Weights of a small sound classifier: layers 12, batches of 64.
Rows from block 3 of a small sound classifier, named by matrix and row number. Rows with one number belong to one neuron. Each number is 500 + 50 x the weight over its row's rms, rounded and kept within 0 to 999. All counts start at 0. Numbers have three digits each.
After each neuron's rows are labels from the 100 clips, of 14976, where the neuron reaches its highest value: "strongest on" is what is common among them; "loudest" is the band of the loudest frequency at the time of the peak. Only what is clearly more common there than usual is listed. The data: single notes of musical instruments (NSynth). In brackets: how many of the 100.
# fc1: second MLP up (model.blocks.3.mlp.fc1.weight, 1536x256), inputs 0-85
# fc2: second MLP down (model.blocks.3.mlp.fc2.weight, 256x1536, transposed), outputs 0-85

fc1.753:507461450505591474643438522626595437479459464559476544474498314546504465502470525509527543546412510436517492499509453487544571541444568511459486512516547520472501497510510439487490554464486441567524461611550506517555532490498473519462552429552497474591479470
fc2.753:547476545427454543496523444483435538529485531533578535503434664491584516509439503478445536507529532417611504613532576507510450556480459480525416468467433520604459524545561529405454472502450536473462498510406529523496482495485506509447477504362479470509547463
strongest on: pitch class F# (73); note: F#4 (46)
loudest: 250 to 500 Hz (51)

fc1.306:522478502548499552515537563552535482487512496547517444476522467544575546514516550527589477424649567565482478473386461518402590535432435558576444551467545485474658526497470486481463555444497554486559513507548487528481511545500446520538553471563511485551440531
fc2.306:499493521495466558561576498515487446629456500505490469496474424531497496522460488507497409457576550607671508458539478486517620428499483518546501538466473429456637489454465440587522531450542510523513514527451530503477495511449520481470535487581506521485438516
strongest on: pitch class E (99); octave 4 (62); note: E4 (62)
loudest: 250 to 500 Hz (54)

fc1.221:579437516494494546488528456521553513530518525433509558513453563494482462521422489465538492431399547448545614561466538554421444576564533458518543493503511546596470467529541509398532559516541506516540529505471479502489558545457615492612471511526584517440516460
fc2.221:481543448525481460457432573483443494524473522549522467509551528567490509481466552509435530538605486624406542540639578503558600540476475582572496504464497483449551465484477442483459433531522437528471506518528573449539432499492454486494503497566430488466479488
strongest on: pitch class C (61); octave 8 (37); note: C8 (37)
loudest: 4000 to 8000 Hz (41)

fc1.585:504484530511485532553602587640502465484555580557509445501504494520597476501487496480514543439422567461570507479477499566462586513396489521568462536516469499501574459478489480548453409471543501483556498561450507515514554466501506533510526535392483491551533482
fc2.585:506511542500437542517543510531537516537494543533465408473513406510549542507472532505511466469507568532620473556565521538544595506545420501563514476401482437477592477476498447568510505510494480487568552443475514417499499484499522459531474481567466512499518504
strongest on: pitch class G# (98); note: G#3 (58)
loudest: 250 to 500 Hz (45)

fc1.631:435591425500495552463584473540455520471492428421523617553536588535490481410490545477435500521423586517440484570445523503555503519485447535495484471555495508474419549514563515582485451489478565588506514574509498548461483448447441511494526483504497568509519465
fc2.631:470485461503511520548477535502546589537536555571542498564580460430560502462494535497439512522662480540574547513549527475451536575380491459506465522457519453583559434536500530469486497525585500452491463511517479515521490568487491490461480471499495440512493436
strongest on: pitch class A (74); note: A5 (39); note: A7 (25)
loudest: 2000 to 4000 Hz (42); 500 to 1000 Hz (28)

fc1.593:511491444501476507473452625526483521477487505519510537480450532496606517547514491409515553574444479488548491431476499483486453456456408587481394432470480398453494505467515457563465528445506526506457503562599567474437484497512493530544503478483503473478540466
fc2.593:499522502446407538395435574544398407528453511581508486545408529558556614478488445462533513534461479501512517470486575421516482491534458557496524527469473476388499544468522423544410527528523488558441591520586562532423474489573456442429543522498550482530512512
strongest on: pitch class B (99); note: B5 (53); note: B4 (38)
loudest: 1000 to 2000 Hz (43); 2000 to 4000 Hz (36)

fc1.727:508474555526526522573567472559493523555565436500468581440556415497524476531455534491470561445442501509571460439540522533538403470448598438451491474533457494535442449544525496500493580542460445473545500582464477534493558408470455523458524449524518501525547467
fc2.727:520505447536520496568594422510438521541510451435471519469516556469437391548467507473453519494524505559542511587479592493532455507507589515558511446461493579588395483528514544373572475495461470496517488447437506497578475466419532457466462533408490553497534487
strongest on: pitch class C (99); octave 5 (56); note: C5 (56)
loudest: 500 to 1000 Hz (31); 1000 to 2000 Hz (28)

fc1.464:546469511555484507437504530501464552502536493506571418493491616508490534627484524565571506404671527535436449437410520480403469532435463475486495484476526523514610514546512524494512578406492570473468512465496458494483507582401515509548473509556490455509461485
fc2.464:499481477476537505483497476504444502602493422494533488467454488536429446558453445482549468450670594553549489503509423448516528468481535483461480518418483487397540501465470522473470515420465539517436464515502518541519508471498488491480537496520518535508422502
strongest on: pitch class E (100); octave 3 (91); note: E3 (91)
loudest: 250 to 500 Hz (39)

fc1.689:461479558488513549558561559620523519454545534487533456495501566490557492494456502507509526449570504425503506534475428516457583588380386607575474500498451479474559535514540467515451364428481531479580471529503516462508516510509548463503550474406533477485442456
fc2.689:508473594471475562512588522604492511539510521496462413480501481524508471522466528497495482422498540451568490516494473521573552549478415572584512485422499524465507484485498417486456452517459485545552554469488532439469488456523555415519480491435487559503457514
strongest on: pitch class G# (98); note: G#4 (34)
loudest: 250 to 500 Hz (37)

fc1.79:522469515441542462530501625578457431517470516541531596523447523475513495561504511458510472539454460545507457517546470438554448435476531624480421435566494468420502555527474462511446518499493471525426493608538562456483478466470464561449528391449470500477468419
fc2.79:506497462432480547509550568559390374588468522484543509573428524564523496526452479486509463535481474535615510468499528468552553452497453559534509512465484474458542534461505419527461468537514459555442567516541524533478484444531523443394561491400553556511493531
strongest on: pitch class B (96); note: B4 (44); note: B5 (37)
loudest: 1000 to 2000 Hz (38); 2000 to 4000 Hz (27)

fc1.684:468467524514470519568570563590549503482539556518471426492506474496585519473500538490518518422510514450516525483464442535477628616441392551560446529533482508472615480453440469526447456478509531508582445562496503503453507519573501487490481518429479497486466508
fc2.684:483492581460460552570597551574548471556478570511460410502508445514549508456475564511475456456460532474624522485513498574555623508483404568597491541454513444491587491459482396544462435528502452525591544500458522421491495463539549431515517500487499530482457532
strongest on: pitch class G# (100); note: G#5 (33)
loudest: 500 to 1000 Hz (34)

fc1.308:456528501561498503521507509536504533571550514506443540439524418451602470526484512480482639455453576469532497481442532558501372441482628433494488478497496418550420475523461510459530545472465460485568504525448551510516514440521489517492459531467546453543548429
fc2.308:511458469588519531566601397452444533539507478451428471445518466510447420493512542480456460486539557585556513557470588501555504526560580502556531453445516520594477486521472529390561511482438447502579524434475484486535511482435530451512451483488503553499565484
strongest on: pitch class C (100); instrument family: organ (42); note: C4 (29)
loudest: 2000 to 4000 Hz (26)

fc1.764:471506480507521488512544481427534455490561516509522459541563628539513444497477579567490553518515514561504516413404539525380492516410475434468481543529546524617476518448468589497525495472528412457552495506556487494514549537436524549587524513515580494475528442
fc2.764:498476451535463521545413511442444533524490448442501523430450537364459379636489452501549582474518515539554486565507606501527515525492584510512477429492451491549441440500521463405562555482432536486511498487517479528469533584480478464476453500552536485527455476
strongest on: pitch class A (93); instrument family: organ (41); note: A6 (32)
loudest: 1000 to 2000 Hz (28)

fc1.515:509511423508554504561538498471557508489462579535479433423511516574555419451338472441494532542515507493511450439504476505511476553427577552473503496475523485560445492556457572573484567479461422437492522450577593540527514457454497515565554359484505430464484548
fc2.515:514483450557455550478383467523515478566520414521490582480491405467602552511483479537438556553482618588533486624511609486513433479575539488495469449418506450450468509479475457499434468495466476489471524527541510511481493527545464573489439562482496454545642505
strongest on: pitch class A# (42); octave 2 (34)
loudest: 250 to 500 Hz (42)

fc1.501:544501466531522504500467473460500509473509527530495566481545502498556487551496457538564504545372503499528473425514560473488468582468510457549512507492587513595443440486518552453488572636477476546551510474509446481403510481442463453543537514537617495505563512
fc2.501:443528498561443556459498548581416524526460450558515438502538579572453482512463520536515545513625520521505523579560576447508531557476511550413559534438442559459467505534518482415460457550422521533445530495492546500614507501507527414516497566459490532524439594
strongest on: pitch class F (97); note: F3 (54); note: F4 (38)
loudest: 250 to 500 Hz (53)

fc1.7:494445485546561494553485527468551449484529635543504509467478484449511530492491537472545452562504520561460591504482410481502450451523461453518432500419509450511538483513519535550429504443481440476526438475571539520491467481506509566556491422524530473540533512
fc2.7:482524463450479521475377500445494505573516494507545580504476517510432573451491433463493510483625523597560486631580532459514509492518529469448550539517448488435514475535485491559549549519596531506406527516507522525501499526478501514471511493641462470504537529
strongest on: pitch class A# (99); note: A#3 (53); note: A#2 (41)
loudest: 250 to 500 Hz (33)

fc1.578:455524580496496333473539550423528522407479625431413459445451526595530495549475492486569409468479455530524525501480508454571439514512590447488468550543502463557542519507499517613490528508618461542418528488567476488587604525445504538502513478494499525450450487
fc2.578:509537488519404549437417456495526562616566446545597493518534523496575496459447483562542505566500622525556519603501474516477560508519376462399500540400500475494408623471465509489472428474441526503453428416438504497500524497501552445529586475503554518490606553
strongest on: pitch class A (53)
loudest: 2000 to 4000 Hz (27)

fc1.706:493497477441469485479455644538458504472460471558504541484444496484611496558478502470528538552474507516533450419476500433569442497483457565454454411480481443474541513485503483538448541470512485490487479574593587489436472469515467517536529462470481512483494460
fc2.706:498516498472421546432470580533369398566459510552489463526422520540553545522478475474527532520463467514542514443466567439526498491523465572513505501499478458426512529471497407540430524527514443560446604533610565527452477479552475446426518516473573502508515511
strongest on: pitch class B (99); note: B4 (48); note: B5 (47)
loudest: 1000 to 2000 Hz (41); 2000 to 4000 Hz (34)

fc1.761:411437451501603531475487478450534545508535501516505372486435504567431405519464513533547443551499592566485437442447541551574511424541510529478443417468553549573481464470561515472510562495472404430461442512490452461466477512495556539473446452572477618506513490
fc2.761:503517477505418533503473490550493516510499366487503611524511489461541629387561425537463537473519472480470490529550490521518566570480542518512631570444563526428559531481443496497469429534483537540499474480573508472499474542454562465467569484459512503501464534
strongest on: pitch class A (80); note: A7 (27); note: A6 (27)
loudest: 1000 to 2000 Hz (35); 2000 to 4000 Hz (27)

fc1.591:499492548456469508496544604612542459497502487529493604514445527470521567498552492451428486612468464539539400500521459411506427527429486592521425424539417448398508525437548510602431545407571497508464502623554556511468435530477496574426505465530432457447535449
fc2.591:509521465415473526483482528616396411558482516547511530557449564588508540504456475509513502528459490533621510496499550447461503461486513595562531546490473505473502528458527448511494466512506522557437565582546560535507489481537484456363549505501507518510503504
strongest on: pitch class B (94); octave 4 (46); note: B4 (44)
loudest: 1000 to 2000 Hz (30)

fc1.27:488550468447466506503507590555455477492473470593512487494462533478633566590512486442529519535440475492532449477480485401567432457462496551481392436471493445516492528439484481558503572426529480533454459583645568428436470449516548553482509531485496453459532493
fc2.27:528512490528382560435483543486358474570483515536469447506465544543566536494470505486544528542487529550500526433445637467467486489523501564520492526464459493482519519486536445475459518512450472517524582520575538510492479506500489410475522531516597493525535496
strongest on: pitch class B (99); note: B4 (38); note: B5 (36)
loudest: 1000 to 2000 Hz (36)

fc1.293:523500421543540497620576535623494521538460450577511569527584476471571567560508509517523476526551473515532457458524424493445460501361562463475459452594494523501491553511536472551554523514514551497490487600484528472483467498458506585603546396467503426459500454
fc2.293:523531423511550505488482457471473432522502534485532586483494509471420436566416456464461423535470540630504532605591562487586488501566583480497502488434531424597495469504464521525510520565475488472407509492553482509506489498459504523504493502431460476482608481
strongest on: pitch class F# (100); note: F#3 (85)
loudest: 250 to 500 Hz (42)

fc1.78:464458490414665437544562480488578593457562593485525472469451506551510506486466504492521568515432441449501554525509463478496479559532426521555473479466520492571501395537549486514515496396573527468533507525494502521454494499536497512481464523500537407447533523
fc2.78:478489480516523499586460456450551432568424530499471440468543448499383412429435517538461458543596603668614541596490488512521562412505535491507510539450495485469541503445439450471547480516498448467589478537468520439619490446506525520558503456574401543499533494
strongest on: pitch class A# (94); note: A#5 (40); note: A#6 (36)
loudest: 1000 to 2000 Hz (57)

fc1.543:528442558527532552507548497607559530536505490544492453485488503506594470507486448448561564440460520485634484520497448555596539511540546481522477548489470470522467497562486490430461559440499491507633520494545506486558498446525537498446476624473524531528497493
fc2.543:483516453555538515540608454491505545574500492458488493450582449506433471458431524502516478454494552543498504531563542590535593576521580470558531531483516488571533486541476522485552504573480448474533500432469472452502483514485492390554470474514547520503519506
strongest on: pitch class C (99); note: C6 (40); note: C7 (32)
loudest: 2000 to 4000 Hz (53)

fc1.391:534484525575524539536620513567591490532512460576462550507543490544517526566553548556403487585427534574579482412498520494450458589405538503520418414498516522566502489473543519504552511533491548521505542549497540490489475578493555512604468422494488512543507486
fc2.391:495552451513523432482471511478519435485461522497520575520531513531439465503378493500504444596473517576462530618622558534549476570552470489466511501514507490524452542585495452500493474634508446482465476501525462466496477502514475512532542512455461479516574496
strongest on: pitch class F (80); octave 4 (66); note: F4 (49)
loudest: 250 to 500 Hz (77)

fc1.267:462586535565452531545483502569551548548550450471430545476514539481436530539472473471605510470477437547467433458524530499474454563391496509556531528564518516590448435488563484449535535499489623449493509534502469520506483654533479517460474608520560411428475548
fc2.267:523464449480470495401416556498568463372472554529527513551430530528527518456514418520560466588567584502543506553559521445456461496545419481462464523441492472380439583462513561582416503493496535499475470543551508538376493537458488568479533468567519488529511471
strongest on: pitch class G (95); octave 5 (48); note: G5 (48)
loudest: 500 to 1000 Hz (39)

fc1.128:528459558465524504504573524628471545440568554494470404492473578493554464529487515558522535467622490399480520529454494508429512597390412575535488528469481547453523544512541470495467369460432583416583471493484501444508450504514524512542475516390498499484439436
fc2.128:509454552466524527493552525597444523545505463501467419459509510530462420548474509466515505413552555474522495531453442483570515538458462579535478473413494541420468501487508446426425436469420507544521525478507547465520501429518509406509475498432474558501429486
strongest on: pitch class D# (90); note: D#4 (50)
loudest: 250 to 500 Hz (48)

fc1.416:532549537467575463430502515488549462555498518521564494493500456486542513472495556463632525532410512534472494533599429509554568554504517442483521565515454396493505493547418515552466540578522473504499462441651461515424497505586510534459535496528525449490449539
fc2.416:478474534509555534465505476498532508596520453476557543523541423563439551433434493487514443497504511509454519557580490584587532600508529460454571493492553510490466528595437489469481554603497441525494529465546487494473559453556546456483532473519498556533498525
strongest on: pitch class C# (100); note: C#3 (55)
loudest: 250 to 500 Hz (69)

fc1.513:508514514501488509465550493611563526500565437483492584456543484481572522490464507541426560511469500550598447465520467507401422494414502536480473451577475507511453463443634535507552508419472590474420490628463533503556477584412519571434539574552487442490546454
fc2.513:478474475460544477461478415561492480556503431507504607501517440581433548455469430483466460532514540582500498606547452443495448511506620503484537473511493542488431497490501556474512538481506538525453494547489526579514525507498481561444484478533397513515511477
strongest on: pitch class G (100); octave 3 (72); note: G3 (72)
loudest: 250 to 500 Hz (40)

fc1.541:505486466513509543458462584388438476534533451566517510527513426466495507549432505499573481483647520589479461461468467448437475476451448510481472545479527442463635487488428525462503605498522477504477500502574529557482556527469460530521564434552515484544521438
fc2.541:512493485548407541506541497476448413556433478510488418497473473585509494536453461504494431516591515647629501427452553449485564465508451503535485539456508456495650534470506460551490518466516510529487526547490491517457480532470515494537548490601556532496483518
strongest on: pitch class E (100); note: E4 (41); note: E3 (26)
loudest: 250 to 500 Hz (41)

fc1.304:495494420577517552575522451411483513554539494467488503483523498535507422524444505438520498438575561574528488394416526528457480417451617449495545508477498461539544489522434581449511581491476417504548497483502479553526563502489463524482482493588546536507500481
fc2.304:530492548496469552541544399494434500604487430447470490453519542549415439515420436496497490463586552601675530564532583477533580469540562497549529528476473523573554471472533474417554502450471528524505495519413493509532503521420569435476483526569528561504475532
strongest on: pitch class C (98); note: C5 (33); instrument family: organ (28)
loudest: 4000 to 8000 Hz (25)

fc1.400:530480472532480513506502544489496492510592462480496458498487510494551536591527513544609480423650554588455430444403479453416486531464465449449474584475512462549666471547453534517493563439532533481464520514501481518479482595405495488575532441578571493504445465
fc2.400:503480461536515542477498439450450452599493423454541488479483452529417441576488441512529435477644569603582468478516490438475539444522528461461510486436492453449586514479486529529504552428507560512403506519503503569485513539442509538503527487591533530503485520
strongest on: pitch class E (100); note: E3 (37); note: E4 (37)
loudest: 250 to 500 Hz (39)

fc1.657:582503567517529522555541561587488571525541422500529624540536501447536522522534551534419519479409434459561429416529452501430445531434492517485427449572514517541369470490586480542529522556542511476493472668495536538516486565484486510412535557490501509482476460
fc2.657:502492423492557472562505387583525493483530530476498594436515476538440460474500412502474462565596570584578556610500436455499480429489590478491467473437478501496476486419513611453493508441452556470470474528445474565520508516418495607446454490458414511514532491
strongest on: octave 3 (86); pitch class G (81); note: G3 (72)
loudest: 250 to 500 Hz (33)

fc1.75:482535541555518513548527497551479550571481438509449517429549445416560449511478496478449603465505530464547455464477487515545456482481622474471478384553499496572468421484456525453482582452488461514577497535487495487585533469457451499447445502464532476458494435
fc2.75:509492512557509521582600398461458561583540469424442481434544500479463424504476526489465515438502549536569507537471589520528497481530610479557521478471489526632458456516471548389603507492465465475566515427436481491564513477425542445492451518482530549489539517
strongest on: pitch class C (100); note: C6 (30); note: C4 (29)
loudest: 1000 to 2000 Hz (28)

fc1.649:501531495486514487472514509552541534536518517565484551500540585437523496512464498489475551445475528458520471560450473482432409476400529476431424420543507456511425440454538491495527493427567567438495491615559541417525467543464497535491499682523461459455535430
fc2.649:503504483527460525418482364510484589534595447492462540423502485544542548474522483511536532428512554479506489460461544554512489595546579491485541468457482528523491494471531593428465549409388588497514482526529452556426528601503480514497471508577527478539521491
strongest on: pitch class G (95); note: G4 (46); instrument family: organ (41)
loudest: 250 to 500 Hz (43)

fc1.435:515652501516501534489521532504509578448498546517529553571533655489467507565509491532601534530542427486507466431485531515373420567466452406472539553527467482588446462494555544501528536505503544472450498560431482500445522581487563524418518606587607459496448519
fc2.435:547523522474420508473542464494472532498513510460512539513466652463513433577464449529470517525541470474576480544465558445434364501493447523562473479478495547562436506526555460496504442484496606518422481514417524480507494570382553480532479510476549515504537459
strongest on: pitch class D (100); octave 3 (62); note: D3 (62)
loudest: 250 to 500 Hz (39)

fc1.227:535581487473520507436457570494472557547515480506586573553539571507560580515454539502650497446431459479466472461551490560591498575482452422472507497520466455507486493565486538525505508572509525548412532393619444516436503540591507489437558561536599447493466547
fc2.227:497537519467528475446441517479588506513533522508579588574519524517436568448409444516528484531478474464464503560625515552481510572521479436467596537580537512483431487595477486544510530621569497516412474457512476464475511527533526475439540509562522507504475529
strongest on: pitch class C# (100); note: C#3 (86)
loudest: 250 to 500 Hz (64)

fc1.666:558499560490586484465534556567463569516552506441539561577496489529551505623472533489513475533601468524451386368456323481480434480476536514484475445543485598455489545477557545497477523481562497585486480609534514475520559527523488453540453496444477565481506463
fc2.666:510509463491559470525523501515499426451463480418485522467502569449405291522520496492469544546558555532556460547482529477541416466512506504520441460495526472500448469462473501449460511468402505466417489456509468564533523504485446496517453459432494483502463482
strongest on: pitch class D# (86); note: D#4 (48)
loudest: 250 to 500 Hz (51)

fc1.406:551438450464573510551473450409551462534479518444568555411479489468534478462475517504499461583413473474589506455463552522458541458444504447558492530491533510497452519512525519509571545560464411434563481576443519515471536481538529533440575543541441558529612521
fc2.406:432528541467511499470366621597528460452479467553440525516507490448402527463471483484386550494424439474448537557503450524476504464547521655511492586502511526389483523419529467537463424489540470486475480520546501444529480483562497478501433508459466413494441537
strongest on: pitch class A (82); octave 3 (42); note: A3 (33)
loudest: 250 to 500 Hz (37)

fc1.565:531489487518594495548532423559492507448537611501445465515441619519516467524460477503462507511503566547543576570458454540411452487492454469568391504480481497471501472481542530457476451482495554510590546600402513474477433527490604544533522487509529534540544480
fc2.565:489521516447534474493406443453528546610519472517616465527590499550419463440421489475494418532572563501437465613603542583564576473521552461499562572391567524508455503512461574436490477549479467473502430485400470475538543429557505464520520511563441485515486535
strongest on: pitch class A# (55); pitch class D# (27)
loudest: 2000 to 4000 Hz (37)

fc1.274:553492509557528488481507576552487560455549466461519434484511609460517466599523499518608505473659498499407444485437469465399444585428470462491501505437529533501564526585542531487495472443475586447461521505486519532500485567422530506609496528547504498499449471
fc2.274:505473474484546512447488478505426531575510417487531441455487505528433402584486466480544503439666574539512492506458447440499488484455512511448463478402479528417507523474490532420463491411441548495438467490513531552539502460484481472517534492511506523500415491
strongest on: octave 3 (70); pitch class E (61); note: E3 (42)
loudest: 250 to 500 Hz (41)

fc1.73:509517500455480511433466558461468487499503486570529481486429510432521488572436496473575536584456501498451453500540567481637399500427546567431445420447460478537479557558477538510483578516488483500392510505630519493439481426462514546587542483483552559557562532
fc2.73:499502574509417546446563478634427455595487450551439502475518493533585568499504483468517534477481502487572483419459542479514553515488533566594503465503488453439538520429518437525453553465491522514513563535598518461459501539539499467434484511510509512508467518
strongest on: pitch class B (96); note: B4 (44); note: B2 (39)
loudest: 250 to 500 Hz (45)

fc1.362:456441529451540508517481515471511473489472564465490478516465457507616465498531530432420418649403510506503580546492435469494526457558427543464484434456508437482534560407439496501501509454492469510502496497608553526493527446479491513534488462468465488492596468
fc2.362:527513465423471508453388551487479458498474548522553501577395614528523603497445472497517530566525498504546520535545549435493465485557424524482498511449459487417508527510550475600451486514577529521392547521524552492446470531494514475467538509548527482486541507
strongest on: pitch class A# (61); octave 2 (48); note: A#2 (25)
loudest: 250 to 500 Hz (36)

fc1.462:571528473553551511543604495540507643496522491513556419470504557549474491579469467558552470565566431490415450418533383459381486538451450431452501502546504547514446486511504544577433495530524471494511547527539555476453526514448494483648521541533553458505523451
fc2.462:520529453557516458551525531503449508553489450509518468489520501456511374612488551510526506501615588634462500523424534485472457533444513517473437446447510463572547520498444481457518467507456540406538439528500526489551466499445436527579496496484481445481505434
strongest on: octave 3 (52); pitch class E (35); note: D#3 (25)
loudest: 250 to 500 Hz (51)

fc1.346:503491479463456495475472578550516500451465523513542581523422451417556544537482455493555545485517470458481426476483476461515483499433381576509472434452497474474476569470506514455446519502504538499461491523666492498338461536540456506464492565511542487494447538
fc2.346:481503512485470503477466552517391425580434540530467488496437613553497452511416493507536563514419466463522559433464520490517526477527517531569510539549516511512506505482489446512485498549447502526516522545557508464584507435560501438497501474431546525516499499
strongest on: pitch class B (98); note: B5 (47); note: B4 (34)
loudest: 1000 to 2000 Hz (40); 2000 to 4000 Hz (30)

fc1.688:597580525463628487529529528491461514544462469530599587564490477499531504584520449505552523532585499480535423448447401499395444407481529454432498459554509532471483530466462521538479564558473551600494531525535619484521487496513518539598484426528520440504427505
fc2.688:509486434559509480517512543528490406538469496434476496444525498375469348581478512535485500520525510615452457483485556514521519561477501536526431459502545429540526472531474446521512497540477534414438514508552492460547483492471496484572437433427478469440533494
strongest on: pitch class F# (100); note: F#3 (43)
loudest: 2000 to 4000 Hz (33)

fc1.317:546497444597586499523619468548531476486511473525532572552559519501475511566516550532428462529462495549513441520520506509449520563382541510524456455576542511485516512460503489511590491618514506539449452595492535505492462523475510589523546332486453462529493455
fc2.317:531529438491560453536554473516535434569497504484547584516531530517401374561388490518485413567479526603522506632586531530562505517503518475544509533496527449563442505547463462493523450597492484490455472512477451457525493498488516493517512497419444511496578511
strongest on: pitch class F# (100); note: F#3 (33)
loudest: 1000 to 2000 Hz (29)

fc1.596:479579482460480543444642533520489553549485479451468528613511601522524410521467561580624492439515483490542440394504533474509514510421566442523482538528470494524454456554546496504497486553478453521410568539539488489429442569494519447493473617484521477496446529
fc2.596:518542440494465493478420464494547532368505523440522555511479573453390493549500435494522510467574487499451508639541468486425507602488441479497465480500460539505446492540489561512550476508537584448431490466456506536492486591443497527498503494571543440493482492
strongest on: pitch class D (94); note: D5 (43); note: D4 (26)
loudest: 500 to 1000 Hz (37)

fc1.178:532479490553584463485542502568461615621534520504499506525510509469456454565486516536672546442454434446461437446535442479463448592482562503443552553560477471540426415563512520502507506527493543470452467469512513539453526540594468511494489627469558452449435483
fc2.178:505468496440594541498401567515514522391564571483549516558464587485452498451541482491511545524559571421463547647548471464517491515509471510431474500472461567483431484522529591410472505456501507499477505459569517560476490490475549487410502519512463495500507470
strongest on: pitch class C# (67); note: C#5 (43)
loudest: 500 to 1000 Hz (70)

fc1.291:517445545498547553507594549611512572444512546475431443523464594495545493508428510524547541444625527388511502534488498475420569630463437566558434513491476509529478542537537461540452408444465569478553484487508516474494493482458525454554496517378469539496468459
fc2.291:513466554462483527476531518601461518529502493505485383476494520550463444530455493477502491459549549476528494536471461511560511544482426585535508495387510544419490527496507450437429442478431506550520526478505536455488506439535530413527509493455486544514455488
strongest on: pitch class D# (75); note: D#4 (35)
loudest: 250 to 500 Hz (40)

fc1.202:492447542495482423476426388555582517447502516435570538457510574545548400504515523406502452435480469506493446473428532498538561431442461487534479541535539492538492556486528466446485456474488412603512509562609474550425518555573501488470528439515519511488536538
fc2.202:522519450563400507445518597501468487531480433554538485534444491406501537520513492502547563514519545563469494642603592481557490495485528475577452487451476477441453463481502489561547515517459449407482448494429553438578505413436495481505514475494515473485479454
strongest on: pitch class A (43); note: A5 (31); instrument family: organ (30)
loudest: 2000 to 4000 Hz (30)

fc1.584:420488507459524440569497508489479520495498488525491502543517646531522499441431499510658513556636520513427455475535480459337513616463417399512480521512459511531498467500494505516484441414454511462445555525478433529458529565462496526634508526591634500499500566
fc2.584:511544489555465546441554582463352514558482439533495485500464524417536422629573469499476517452577491569536459457408577416495440407503541529519499481487515520544488508447503494467542489467480492525461529521499581542579497441435480471511510453480514470493507467
strongest on: pitch class D (69); octave 4 (51); note: D4 (48)
loudest: 500 to 1000 Hz (41); 250 to 500 Hz (38)

fc1.59:560473522450576509587615513618546510504539434476538644557508482500551517460516490549443482493446442481540482516534398475504498474423512489566524474618507513451460486485493551552528426566538543532489456641443527484474509509484531529422587451452467522508449457
fc2.59:495496443405571483546509444585498441565520460491563613530475525533391464516445417474471444559527483572583485623568415427526516428477595502524486514532495511469437488465485526519550463510515537512397446563420504540551493476449544569391513492420410514510468494
strongest on: pitch class F# (100); note: F#5 (50)
loudest: 1000 to 2000 Hz (38); 500 to 1000 Hz (30)